Weights of a small image FSQ autoencoder: encoder activation star_relu.
Rows from block 2 of the encoder of a small image FSQ autoencoder, named by matrix and row number. Rows with one number within an expert belong to one neuron, the router's apart. Each number is 128 + 32 x the weight over its row's rms, rounded and kept within 0 to 255. All counts start at 0. Numbers have three digits each.
Before each expert's rows are labels from the 100 images, of 14976, where the router gives the expert most weight on average: "responds to" is what is common among them; "patch colour" is the nearest of a few named colours to the mean colour under the peak. Only what is clearly more common there than usual is listed. The data: microscope photos of single blood and bone marrow cells. In brackets: how many of the 100.
# router: router (encoder.blocks.2.mlp.router.weight, 16x160), inputs 0-79
# up: expert up (encoder.blocks.2.mlp.up, 16x80x160), inputs 0-79
# down: expert down (encoder.blocks.2.mlp.down, 16x160x80, transposed), outputs 0-79

# expert 8
responds to: cell type: artefact (44)
patch colour: white (93)
router.8:146163107156126111149127121123120064158101136166123136109102068091173188153172125105128159077162079036095100141039098140132134071161104150104168109157148171147149099127115136123132131149129103149142169132144162143126149134121136149118204167
up.6:158079126118123082135078088161135088070147129080117124144141184127092158119155189157168139103160138152129096123103114152129167160176141139102193093085136117104125192154110123129093110071101101071097090088125059134101123128164109147092104144
down.6:129113172113185082157171103119112098184094143169090132114090161135076176120081072123121129141073073151154128148157134104138169100151136123165148121206094069160062147052134117125090155107181183147114075141096128120088120137157163150124126145
up.7:093080081058169076121140104138177158066126114125144164178113025101110129104117168087127153083128180086039166146127132153145159074097159073112126152073136095131087092117090141143168137146082154092149140162079143179099110110161111101186170096
down.7:118123168116172072155136150135090081147101144112060157110106175108128183121081085113103178121069080152121128185147171109144188084144107151151133117168098073142084154071122123121131137102215175133126098112112134135080103113137156162089151139
up.8:149147180084124097124147158143097125140132152126106170106128168076083101108072119104162073069146117099092115109159106167124155108120106109163114151137189102145106147110131131108142047135129085164182099184115176176077097158131057102159215116
down.8:110135174081191091170159123134102114141095161128075154145101168112095155103074098104131168094086094136112108193165136130112175087145134132176142111183128067130088162059137135116112115094201161107111085127124115113071110151143155141125114134
up.9:109068154079141147121127077186098122142066101077085103086113143099107115100150069139096131072077204083129115141084121094090185147171086120089121120139055117143132213146093135139079145147118103110122164122121111133098115136111102097148160110
down.9:122133158099175065157150137106094111146098170122070155141088156128119163093060112114109151124041077126127115169131153118116175096138121138125137104173109091156085138058121143112110133098225170124130105128122128098096094130150180139125120155
up.10:113127127082149128125144174136150121120134140151117118127129096119161138161134109119081135080136139112139103109161157128171176102224099108151179111114229172159112123139142134072133113110134136080112107154130127107086110118129090104059120125
down.10:139117133102173093173139145126086074138093151119083151128100178146126151109054104133125130142069104141120130173148133133130172100158107127156109140212094080139065152062095147105109130108241153142143090125102121137102105126145127159118148161
up.11:165074138044114166142102120122076143108098189146102156173132159112119159107099101121118115057117151126107176112145114146126142093163173114136107080117105171106103101113125129131107124117166097153113146132139086142120096118148097141133152139
down.11:136125146087184088149166106115083077151089116137080116144088171110101160103059124126103157137043073145113106166156134127162185095129109138160135110175078075138094157065130143115134125096214184106130076131122113121080089143151145180105129164
up.12:138069162110118150114149107153132066141109100099158097170097174112138126157081054103208087146114109176142106152116136086112102160120117121141122107107122084138136126081135176186058164168124115165085128128186145115147146071118138042181091107
down.12:133117157097151073174151133140116101134080169118090142120106155124103167118095087126115144132071074142103114199128132117119171084128088141157121098182080066141085151053144126114090152079203165129118095138111132108079109122169157170103103137
up.13:202110126150120143139108152115157110140125095110172157147098162100206123196159097131121127094125076153113127131136073157126129156091120133122164155109088113142159136095101137125119119181172137166133082120138131138174103064143079124112065086
down.13:110117146110169064184156121127112091134114153114056145135109162129150162102080092106115164127079082148132130168122158115139147093105106157190117123193110090180091152049116127123085161079211158130119087128107129094092129136176166175120145167
up.14:115122124130102140158094171114109056077162114129165109100165115184138135179084096076146168136150167124063147088141136117122050121142107150117092079097130148133196121085102107101054157115142126166097103121144092158088134094161122119101151132
down.14:131136170083186047173154126148087066157098180146075134135114170129120167128081085119120127128090100139138126187148121135139180081145104151167122106183098090138088155063130124120110136097200189130132075136109114118091088133180162157102146139
up.15:127188115076146089109098130162150154088160106168145126178070150145119154120118067106099102200127118194124122095142105157115143102137156159120142092100070151118117135103093095140110154190086159158119103142168129110140100144129119100102164186
down.15:126123147113156079180149113176111096144100173154065141118105155119107197100094101113119162133083092138116114194129114138119198101128101144180131119184102068145077144085171101106125150103221152124115083113089108109088106153145147165120122143
up.16:081132091145083139108137122112144203094193152087147138113156075140064158092133104135112146114137092167155134155127146069094128172169111143210162189130094098101071101119105134166106117114157131140132201139065147173113106172136112089065106113
down.16:095130145078171066162140135103074076130089152134062122134122183115119168106069077098128131119056105140117150190135153141142159062132117163164120114183084084149079166069146127123119132074217164133129114139129134115071111124145171134115140143
up.17:055156148077179141121153122159165117128160117145164093155111094130058142076164125149111135093179100170168132118174180135082104035100142168159093105075154106138160140111124158104147161141076170120139189113135125119159080106093180063084132104
down.17:108119151104180099193138149126085082123081153130087154132079153134128172100065122117122172099047086169103114193181124128142164104127102131157131096178113099149076177072115094148120156105201201158149079117116104131092112144119148175126149143
up.18:096130120128130157042152146116138127188110136165180093149176116094125171135120135167134036158101119144108072139159198145066125142164063187137178120089158103088067125115058149127138110104166146119094124130145131170155165052125111157119114159
down.18:134122149088137086160159128143082095145087150135069125113116167151122170101086103113118159127076100162105151179142132157150165092111115147182125092188099073166068151068137120121126144114218165133138080106121114125080120154141159142112145145
up.19:167134146111150110169163157141071062154108143130130144139104198066124136069131088108130125075178142114080109090140089153112160080173105182163161147128207145110094129140122146117165086154137104123114155159160149125093104154148131146114185154
down.19:086103190173142095102146135141089169173124125128128120157152163121121126134085139130156131130085089118167120111194084133156107139119153210150178113127113083122138129109114167153121055163132134151139100124128090158080186113109112147124129101
up.20:117101123134180135107108105114051113096118129104199105160157135203159168078192034078147112131105111157154143118125135132166094093094166107103135064132072127120122163144145069125115142123113145117148090126162161167118133136097137101147156147
down.20:100132167082142109169156130121091085129117152152081135130084162122102196094087086112106164117081071158112142183172138119134173099160129145155113087193082098147072162069116117131126145058190180138133081104111126098082131161152142185106136130
up.21:095120078104086107120103132051146135093203079118161152152058131139165134170149150122191045157126112120144120164112186129103119111118102173128166113035148092117139095153111099104134155130083149130133127098154160114069115108135139173132106121
down.21:120139170115156092162154135169083097153080155150054156126106158142123167115081085098114174111083082140091099180131128130146188089135099131143108122166073087159077157069139112106157131075201158151102100117141116112084128147148166172110138136
up.22:113068132148122137100130169125122078093143138126147112097081131093129161142181150108122065161086114158124101111172134129154078149127084154185119103112166095128178107140079104103138136078151086113159077116090164094125127167177098139101172057
down.22:122120129140143077185150123145087092147103130134067126135101201139111185120078080110105165118067084156129126171131153124123192094153115104187122109181097077153091173063127121122126110076205160131117073099116121114081108125156160177120145146
up.23:055142067172108174077156104150171136107119136078131129110160156141143132086114157110208161091146123116140212163107118082076116129160158148117115147113131142124126107099145096123146138115121105117155144129164141111114069083122174137160068089
down.23:107117156109143089175154131136104089135088171141096158131126167146099187084063090144121165112069073148131138165130139135128172093152148132181149126184096050159059178078109116147103157113211152124131087116093107131060098129151140148119131145
up.24:130108107143122071085139098138154077134143132092153093127084103143071104106104129159118127112122159106121150173156128028094115090065096111121098150110072125110146144092133069171170159133138210154140080098141120102131113134081111101180123084
down.24:110132174094174092172163144124092096140089175106067115134118160121130170101079086110109160112054091146116094174146121149149193073165099161176145112175089071152089164064133120141130153096195170118125070130088119130080120130153153155115157142

# expert 10
responds to: cell type: erythroblast (32)
patch colour: grey (100)
router.10:115119187131122095161124090169106070165135160174166183107147162138084081098121087079155084177178129144129132140175136103122122100106082170115115154143113118059119163110162118145112154086113163162110069106115156127130142142098107173124092087
up.6:136161145100149194148159150111110160143102133051090118126083159074150139120123120101096135070110138124099081158120141110078174107151101129071094109122128162068104172115121111136125153118157143080106180146120089134120139114107107083147096148
down.6:164139164116120200104154133133111088094123138103145154124162156153052178076137114125119136131070098188162121116163143097090099123105115148145070114150125157147102174082129060132122140124143184185140118131128109103126153178119123150123144096
up.7:098155158090167087175112091156109062141105124154150132124124157153105130116081087111137121142164082154118126200173143149131165039107141149125129141148079066097120189094142116131141135058141138156100078072093135129104177161128133106076117168
down.7:133081113115132105102149117102135112124122115089147112151129138181125165124140050119150184153120112177173097203062161114123128159119136132125141141139060098159125135162123119132078147096148160098111093117121074076103107117162164143109099066
up.8:178153148101160163100100168153109158117097093132075135103097109159116149105100131108140097107175114157112062195171110135128128119143085137102096073142126127109152091115122114118125159119139153184122181167130177056152154119115139107159127138
down.8:171133161102133166094131139192114118090140150139188143113158160140091130082110122103091120096063099180172129113159146101098136106093109103152039136153143140129095136138129097138135101140179190183119103154146080114138161165121145138120102078
up.9:116110172092159076161101098157120080153115142149160141108125160141115105135078079100153110138146055127109139180166156139125165046101129130135134156139082067119111176103134130129157128050115126158123081080084142138105173159122126105069112155
down.9:110074079148100104082135100090170145140134110089140113142135129170154133152148037138158173125100101150182113164053132129118107176123140121145171151141057109160111126163115144126100110073100173091095096109139088087114115114176161094110114088
up.10:078100166189113101101124083111153091149137075138147152161160096157127133143073066106133160189130141149191149149143092151146110138101078102112137132148104096071168153088137118171112166085154140124104092081139102083143066139104166162130079107
down.10:068162134188118126085106100109163108109160090150133134149141112155114154146078121126116146134113202202181122141208176151180119162079155102122142150129072067098190161086133141163100133075117182097104107116131119088154090112075130089105104120
up.11:092108164094134083147124084149131093174130131125149152125150174162101119114062107116160121120132031144144146225168136112169154112120153155158119143146084063114152190107142113147108120072139128134140062070090125139113175126113134116073108147
down.11:139078094145104138120179131098129140121146127095134105165136088138165168137149089149142198139098098146167124108050109106102099171123127119163177118128119181144130103139114135124132104128170124080094150135148062071115118109152155135125121125
up.12:166166123070153163158156174143117134145102140169091129108063152100105159100176103086085167138146123185070063147163119108105160114161113162108148113148162138108112119092128088078140163163173149128119138161155160114081161159135144156121110169
down.12:123162135069111131180107138170096024099124126159154124115151162097038127094072066114131111126144140131114168140169106157126127065117117099122089146144137111117114161106115122102144122107166157175148089119092147127118144167134098108139135148
up.13:157078157129111108180081144152097071182131104129157156111170172090137107123161034092170099146173086094119170159070163146107136082123145117169125199114124137122111142121155174121161104094068136152111093118133146137115147131129052111131130130
down.13:159060118121142102123106128125158130111137151127138133098141255131172110166093144113099106108099139130130139074098153142138150126111144129191115114107125085195126114167125190162148115059055134129162146094105125150133104075144109080118126124
up.14:125167107061167114098123130122155148111077136148119105117086134108102099107162128159061211106170133155081071181137130109090127153138167179094119109120143173096118129147078086128107134107162145116113138128111125170116138139174170159095130158
down.14:144132153082119149125130085136112117067129153119145145146149167165059111090138114113128149143063090163171150140155161092100114125119103143122065130183137170115085144119140094124117142122160173159151116111153097122133149178130133152161103101
up.15:132099169075117091142084085134143078165120133121153144106140173126098094138086090098150106128154027131122153203143150132131131091114142154152113173122072046125138191136159129136120128093106135147132054094103141123105172117114135076076095147
down.15:169105086171120146117156116105123146133127095098136105133174147132181180117140071154157216108117101177197127107052139130093073142129116140164139123164122187146050108135116118118094136142156150089109098137139073086125137119148140120130147109
up.16:144114104042149156182131157138128141102075126146092137092053115122097102103189166148125158151151114164043057158146118145090136126112150186091091083103126114116103143096119117087131176137153136129140164205116135119125125117131174113115151124
down.16:164147168108126140114121152142125096072127139142145120152129192132062134080153066141118129105097088182197140147157147065082137125094135116160064138179158183138087157080140055109143121127143190149140118131130102085115141175103123149159114099
up.17:125145168071123140076092093113123127098160139147116086138028121123124134165170145068178154043093213134134148183208111115118112139143157104120106135143182132144140120066133094066135107121172116153073124146134094088087136136121162119091151210
down.17:130116161113133148117150137175099112141107155131145145115144189150048125095120111129112144121069151193188142122135165084130116133098134151139056130144159160127073161114117073103127144153142165194175114110148100106153176154137156144151107103
up.18:140131179130122096142131167171090122134172157199137158070181155078107095094102108131188075075122112095122195111145102117133160120127137101180131144110190123099130149137160144150173046156134108173205082120109168173082103143120072177110199125
down.18:166142152056164116140132146142094125106088134159102133125105207083087147136113126097086140118049170155077116094122151150136172096134104088152085095178179137174081115103141124089130123133102183121142137143138148108096092132146141171139126136
up.19:117133168090164101154125072170100128124124183162135158112163162179106122111083132098137116186113115161166145200150146087145123111070129167139089131149092114124121157116163092133104170071161134152146099065094118135100138141111144159090079114
down.19:117100107122119133120149120116109166131145141136119110171136095130184198165116102157153201143107128111195125128097160086100135196132167148163157108107083117187092105149111123136146140140189082099167168112133069110099138072126152167089146099
up.20:136147083035119117150161149158125145114117137176170106148070144089108137086181145132100099125123118168087083149183139090108146147123128179080108099157175135116093125091118115075171172149149146127130145137150139130086118137189165159124103160
down.20:148146187086118161090150143163113110091125148153147127132129165159054144087117090108108162125069116182166166124147170085127122083114114134139048111171179153151090156105128106087124142143170184162148096130126107124130165161117134157107142088
up.21:139131154085152096161141126176105141126088143111129149099113169159080108093108129105136147139147076155095114207197149100126154101103142155136090113143083097128119193103160096119146136082144122143116091095107152155091179151138141129085106141
down.21:168115090098135134126192139123114145120127155125163107161145133144111166161144070131161172132088120150165135184073142088098101122116161121125144126162074142182102111157125091077119131108185189103149103121118081066087151141161153140095129111
up.22:149093120121093169152100174130106066182143093103155163119109175129104121117166027073096125151182184143115149078126143166066107102107098130105122172111123146081141159104174173128152152124055170128073095133179121111158126127093094105195114113
down.22:153073121223113161128079129108144095125135092089147117083140225104198078131149133124093105150137115109103112084109166175128106105102144154122099129115137105113134122144143207171142126175037126121109159152146148162191113129066111066144141132
up.23:137163150108166178106156076147105148099147179119140129187141085142078108111122157116101163135136207164116156105136179122163118151139138123147109081149123126131134130117125153188147134089134111126091203097150064121119136177092133179165105115
down.23:170145142106153161122140125125095133057137160131156122115153175112044127113163140119073141132061088135197124110158143133107104108109136140115054146149150176130105158109122080099148129163135175175189097137145173108113127153105131137125133088
up.24:085107107087100152123075157103185096137123126149104095122110143118137107218148104121108136058130068092096110089097133164122142168121151130102148160138184115131154109122151111063160132146091144154139117209096149143102136100174113068149116196
down.24:190151169094084137136159147170107108084127138098151121114155186162074155079124122107092141114064071186186112074144169113093135138100071144121047136158144155129061137108111095130142138150131171148136103103134103114153156147132170153148131093

# expert 11
responds to: smear: peripheral blood (100); cell type: platelet (78)
patch colour: pink (100)
router.11:133113078115127183112098126100157126083127121096125069164091144194119170169137127184077173156098141202149109127106172139115111114119134092115112130145098137178101116130091092118110155095110155097095194121137082091139167102139154080142087127
up.6:136102137145105144182133152084124048166140152100162127155185091148119148107066120139145132133129153142177135106109168159121131111092143112150114055118109115142108176123112136185123153109067178124094105090152131124132156139109088164131123136
down.6:187119116129134138078146142122184168154122124165091105182125165105161140150150146100096176128135143160139110101138130159086131169132117139147105122109189136135137120108110162148111206183109161085114127135154133042226100141150183172122124111
up.7:082100127172101128127090094112174062139178092108113117167134160142166160115123123154152136134157054145193106166090161144140086146110144138101148080139050104146166126150127171159137122108105135096060119117132125114132118103148146096129113114
down.7:188123117145126154108113123102154176141099112117078124188100159104154180194138143120071167142131128160145088117145100172094107186149095124149122128153166126127128141133126154136108225173120163097077120117153147071179157171141181150118091093
up.8:139090095175132086163100146099144111144143130092102117133103116102155136126167143143168142101111075058137084128085147122146132161183136156113147169123142145128159064166119129173123155161076116102133158164164130126146115068137160131102127116
down.8:109193124146126159118116136157114150123102086132130125128125143114128132088126113134051162149178181202144125168132055110124134143107127084128094131133138147108147122171144097088153194136139112128136124143126121107092135188024129154135099142
up.9:121096124096114173164104123110144090200114122122119157104088214113137143155151094131106124157216120143109097160117135108146123106127141170070145181145116082133178147173155144085093157138102152152110060148123156121125168125088137079126110162
down.9:059107109175103167109098123094181123125109128123118139127116046194141088140144131121109070143126158140096123186063131097122129127125127148077120108165059157116136151112139060103074123060166151114098073118115193102163167108122112134139116113
up.10:167101134115138098150125120162086138070150150102122085161183122115112170132086136163146130088053067124136216140104151117122144105158168097194108109147158115217112142125093106113155080133147116102144168093136093146087135146192139124124195139
down.10:163099114147107114054103130123150164142127132141077146155094159103173181172125121127114139149113127135120106095172158144113145154158113125134136136101133123129126132090107185162108198169115178102107100139154137092210148124162205148107074099
up.11:194124160142129120160139173145090116103104108150101110093170113156099150132121175127183102130156117104073203149154170124099113102150101143100182102134115116074122171119061116177184136107121126162112156207170171139135128108142091102087124101
down.11:163122136144127177096175124091171170111111146152098137144128152090143177146169126109073183157152147178139075133141155157082143178137110153109149098124160148127104143116109153134114196208153166080113123125156128055190156165152201142127092125
up.12:057139120121103085162131118183145155204121121118129140113153147122130139066125096173101084126116098140102175166093108158116204127096102134142129089152114160109128138093136122110167170082077123219116119125074073142110097124090142108107146079
down.12:194127092135142151086163142114155177164128158147082111154075156100139172140150130113092161154126137152155081114129120160064125138161101138144103114131185165114151132116101157142109189171137151076121124136160124077189140149133189116123064095
up.13:115173117148159080158110124132123132126163136081153103163138103110084147128081162163204090094152108065141183125144109186121129119176140091162122111148198161164158136165096137232188061135110115154151120108151142153063101154127142098098165121
down.13:170123104141137143072147147125148157141119144172090116145110188098172155182149110124068160118149149154095076099143128162107158144154116136157125145114152136118132135116091149107099196176135158058123094144164125035197146145148196146117085111
up.14:093168169136107143149092142138094152161144130192073161136171125082107136176131084093122112110097108147106104139137077145190094071159112098158170113089153126102173145134097147127170104108095120126106147069158155129098192115122064106113117132
down.14:154126106149137145092152128141185190120106135131095129162104180118171163132161150123066171125131169170150104105126132137074142154134115123133114129134155146125142119095104150132111200211154181082121139161136135058194143146146204126115061111
up.15:101164138157148145162176080135117110145172095171139117162100133190090136100066085129120114197121176144127148134152121098167076138144115151131059138120101109083177176151147116086098175080099157167150088105131095120153136132100115116120076092
down.15:159124096111126147074138135115157180142120124167074120145122163086169182147145122115069157131128159173120107131131127136116171161158112132142118114146164161130129140089122146144111194172156145082114149177149142089208132141125179164132101120
up.16:153093122157121136183075134097108092121151071107163059134183115114116155156125071112162139121091112126136203165087193173137129073141138094178125160134109134195101135073101139116143097096112154117129164114134072142111158150127094094156155146
down.16:155118124149143105053170117101146184150114129181112078164079140105140149118127139112096153115146071155124088108137163154117159129163109144107150113121146175107136123093097129146117222187154164081133098146136125094192130134210168163091100089
up.17:173073110156138130158085113127111076073151084111184120145153058135124128163153110079155096132115112121124150175072195179133148057100124132155113172116073158145142090094098126173119116093073165148102145092140132117099164130142074123124171145
down.17:133131135153144107098170144099195170142108157137070140164114151104118182137124173125096180115166153155118137116133127162084153177121121123142125107096160164120137124122125161153086206179159167090108108127170164045210130166163165180127078114
up.18:160082128154118123184055136109099101127139097106175097143175089100117147164136070097151130118103112117142179163095189167130130055109147104173113198131110137179098127081117155137152099106111156127125165098125101128124175138147111104156141131
down.18:126148137110150061079158124134125156155107133166102123145104077085095122088124101105149139115183083118115086135157187131130159120150116147110163103113146161073133121091105077149109188171159156126124068144157132146162109122217166212071111095
up.19:120151160102110098152122130145135099186120166119124130116183090167111146168061092122151110157101113134154089111143107074099136100158086136151089119131122131157116127126167101124186142140056108119122167120163133188155098124115147170099127102
down.19:150127108124165132103167150095192192126086136151090135151087162115150156167171140123072154147136123190124098115153111155085133146124116140124115121127133157124124113137086169130105191211119170067145113168146130100196125172155169118111085122
up.20:131094108119122154097082127103179136093150214135125126118109142159128127200130152234117140164058136160149113091108144175119137131109158056114131159136116115192085126164124141127114142103088102126149153142041129125154163132081138073140097122
down.20:116113147150118117185089121121154107149146126106157146129135099113110086164108139143126060133102121117142156151166121175173114108118134083158115174131118102153166162096153150105129090162159191177129122126098137144126165214164090094164129134
up.21:130091151162144110106120131162191086072111125108126102165183151132089086124103143152109097108097156138163092178149153138146146108121043160184131095118132099138153135132090125148091136115083126142076127104140079133176119165075138103166162096
down.21:166092128141118154089156155124157133146073118139068137148128159093127180139131152103075161131139151175105128119124152178093142170130100138134121110114151149123135149148105163106123213199136152080138124162152138087199140184118171138104101117
up.22:103098103147064162093077146126165147080127060086128095108125180154133142129124088114116146166172122158155116135097137098105111113074134116147138130112070122163087207176168129134141152071184136139124151113110119126157026139186147057103090117
down.22:057092080175109177109117128106144104117141152110149148101148098173138095131139113117189107133143098087143151119100162108091108125111127170116162174118071106113115138189181113162108112126176135170136098118085133178094045056169097096147147131
up.23:116095088196120087115104118106160143162123144127126135122124107129186113151180110142168141142129079075173080156099146110127119160128133092060171160139085107118151083114111123160096174111094107110129084146125139138126118070087139146102106113
down.23:121158131139137130073143123132134176117113140125113134146098156105154137124139196141110148139111109150146090106139116122085132150124122103149118093112176126132144105135101171120124236194091097092142106138134162107194108131101183128106094088
up.24:152119137138127091159098148104119069097129034161158103144122108146154158156155024074152140141152105137126126144091170176123113067117113046132156090156089146122104122020125106120148138029174172123079135118140112113134127159165133098134122159
down.24:103161132131150098131152130157127160098121184103124104150146123128065128062120157108144106112101145130138138104096131099139131121137134134161144106103129168128124127147099128130166033204168105117158166110140093140101081123191141202094165102

# expert 2
responds to: cell type: erythroblast (39)
patch colour: pink (70)
router.2:128167123163115191132117133126143187123115114148150138094130064129143089110154171126122099131194133115126148076133151131132093141128135169112104104096145206102156098150141120085109119153096133133100150157192182154160172155082083124161145111
up.6:169157137138127118117202171117119115102132160134202174157181111123099117182103157197125101104148095081116106103131172085065133147122159140160106162138094127139150159087112152066134105134097134107114097161190127132080128111157157133125132166
down.6:133102132154145158148119090166123103120153139079150139174144154152148102126099123121125082138169136065114138117118134106123079118056170097170080162113089183142086149137156161176122093107108135124172193123148119219142172132094084138215180093
up.7:134090206155104100124139130132143099152094126147165137129234143136095145162077085138170134123120148102156210141178144169184111134128078160166137135132145132104101152093142188130125090118112128120087112041133099118109151126071089129180133132
down.7:163083105142149166180070106115120138089118147075163146134146124123201116137188091127115146129097157116171120104106144105111099101086130083110127128103098141125147103171135090125086124132143134178102144107129172160151078126102130051163135118
up.8:108095071106187147031181092127163176138116156168108092112100115098071153136141137115188105148077085128095112135141107078107091099179182182127122156176119118129110151170098129133148133140153153113110165142143116116107182099121130142098153146
down.8:163147130164133119116132106180068108112167165135183174105133181139122097084113127098143134112125113130139177096126084129147089121099148106128138162052127168138085098146125198186118142120101133143121148098094144171110176129092120124169115072
up.9:188133107154100136146155151079116071195118107149140113147111092099175139188209093132157138119098061100131063156119138199123129111144101075110148136159179114121170061090109141144146181128106165065105107139152119095145146114108189125116126121
down.9:116121216104135129143123134168127164124151190101196113123124157133109142099101097082139049139120073113151153048054123109133123104095130144172134139101092149155057179122152145157139123115163133157155159139115097171181097139125087168156131079
up.10:104146154073115092098167149198111121141122153118139087175124073084091074136106124181157113065127134128123130099092175150131139107162183108135116113139147193136095108171089133131196069111186040165177180129083089218142159148141125087123193116
down.10:153099180134152137114154152177125065087152173148140123160138192129111168128109168115112117126085213147111157074162130153134112127109107085144106125106110146190152166062160203113141152137105109127170165145117156138154169158111142156123138093
up.11:104151170120138094098169077138133160102126154106122147110200158129119055099072132152162043092143144139123212103174128084123097178092111143199135108122136104141117131145132092171115124108114108147120122066103149170097124155110095121148137093
down.11:167091119132101169100133147156147135162124153099141143096118180149176070104140111120139080116143132048185143108139097086117086089054138104106134227118143180140101131104128106162136111097132129171116115111115152131140103143078136138120107105
up.12:103101092150099118086152131159176152109137100114153121189132110144188122077032137146140097158116114135151147179123126123204106161117139107138082089125147148168151134119059111172107143139103085130176121094100067131186116100132124146191170137
down.12:151083160086117105144103098118115062183132109131179132162135165139134154101121099081108132128142182121134155052120124123117071091112127122117107136121144131129131140138111123152088128094080116137067183078156155127147175142092109092183099072
up.13:163145095134124119146110167108102083154133116172125112089056082095189123180204076113156121116150095091118082100089114176123131101160084114106163141147202181092140047113097133139156138167102120096129129138128172082151109135142156146152147126
down.13:147071122167098074159115137181131132141160187118178161132154159143079105107067131097140079145129106130161091073138139095126133122170151171174134146083137141150066153166148164155170060098148098192132121104115127180133156148132142136144125097
up.14:187126123145133121154139134089093034201129078157131093146108127111170162182182096124119165137112091102159104159142124188128126084145069136102141134146195074106154106050121130130136158133113189096079120135123127077144162131111168100151116123
down.14:183119148078125108109077123174075146090184156093143161090111137127101108127091122086158127133085067140138117095107169126143153105089170156109129128107104179164095149140145146153117104112165144159160150108090136162143112138163098126103094101
up.15:138118117131125115103094207102170123123155141069163185122099167065192112129193151142149155087140058113065089116102107161083128104063156110147192131129079172129113098134101130132095121187152160132140143172176171089166110179099191097116164099
down.15:161121155100131120113141178150126139128142164103162136100162212143107139076102139112110094130108163089149139056164142107125072134095166106178073167112118148095134106150151153176117083090128081170185178119133146181140097086084095083112117135
up.16:164120122134123133125085180126100139070166110102184054104147124148106156133093134100167185096108114107139180102067115149103120119079176210095118177125050183110084213113105119129116106106173106153033186156097104143081135143147116131091168095
down.16:197133205094110122152089135119141131108122103134168088107133178130063138158087122097064121149086182153112096083144148169119114089091133063162088116137169126190057141098165132124147129134133141140107209091132120093123210161079124100185107079
up.17:193089127077121133162115124087099078166114104158178178146150176111151131174094099142117145107152136113107175169160103203106097121111152194150169152115198100139129097075173139112164084092111174155083104125111111113113164165075100125107122128
down.17:142119126133104112151139189175095128125150125101173157158087180151151149085129135142126108112119168085108137034130126106173119139095121121158141129132135164137119133145196128188173139092159094224136175122135118153156124136142099170160105068
up.18:121196106150156141159152122111102159120126117071198105074121151145145135100122114135139149091118148059138149122122078170153148150108130122105191113106123123159107103099134129153110121136122160181086125098067128131121120157109211122148124129
down.18:195123132119090081142118149196110130152141162103184109137181201125134138116095101104070164142115134060143129077099128114145091091113124111144109095115122171093081139186175131190117127099142099146187164153085120172177158110105113122117106103
up.19:152126106146125150113109151097170100105170101065130154152073109084154115124087138102151125163096096065131188095173132131147131134159150108166127148093193176088074078077115168148148137144137107128113134194132136125135128143137134108057190185
down.19:158127130112097106143093110148095133156136139118175119112146179156101110101141124113108138170095142107134166053130117087139108122122145121155124146079128158142085155155113114171150153132084078161177170129150144164175133136126113124167150085
up.20:158137129101136143123086119114159133125110101132103140148111139110144114169195102133109069072112077050154079108113058134119146143089118105117154160130146174105166085086143161135168091172135122149138147204112117120134141159142130139128155135
down.20:156082102157111066132071124124104143116153179089174135096154170123061124104086151172126088145126129036158198032129116156114117099126133116196131153109130181121091126166120144140151095103182077131165138125141151155163147158060128141150128074
up.21:091131074138127134082166133119152151156126081043064169126077129123056113203102129152091140170095116089175124136133176103092143105130144168110139118090157102135132176108123119099098187194137178113145139133110154147161121120109167066119088114
down.21:125083153154111115126101111112145140138181128090160160137116216151074122145099120122116119146134090092135112021071128125120117132136141099135109137121121164176103098154095204146110115112085121196181161049132120163134139138129086133109108116
up.22:100086133177094098117165111105141141157157105108165095143200162134102081125091150130122088126130150157171150058105150125133071163085123131156081174113141103149166117170146216156121095150048139116121127072128118092123146128073096146169112100
down.22:151109169165121153162086109137139078175136123109179118122137168113144113146112136128105122132106139073149130134166104151116151081085148085121100146161094090118050116092135133133119165098087166141154101096098153150169148128083078047174130127
up.23:108071135115166121199127117076052092158131145136119131141121118124145203178108153097116169164084091108132138105140087189129218102153096094179108131166169099061086109089074148150114197131113124132090120136124120100172115106128167078171125134
down.23:138083165129121118094122141165084157130143109089157096080143194121123144116117136110134136142147141060130128077110087139135135116185170128150105175095099149110108136131133162188134137112133082144152136086067124168148123145106129176109093109
up.24:132108095151076133152103106077149070167134082157152092137123102105180098156190075130165129146108038082157048122088124157139109131092098078091174153165164143122115066119121110120132172099114183086086143134157124097150118079116150111096101131
down.24:140080180121151107107110150102113116099120179081195141101148173113086145098121089141156112069146066115134119126110163121106145122136123224180139151099132208160088147104147122139143108114159130177182146100089141194106108128196106147127135081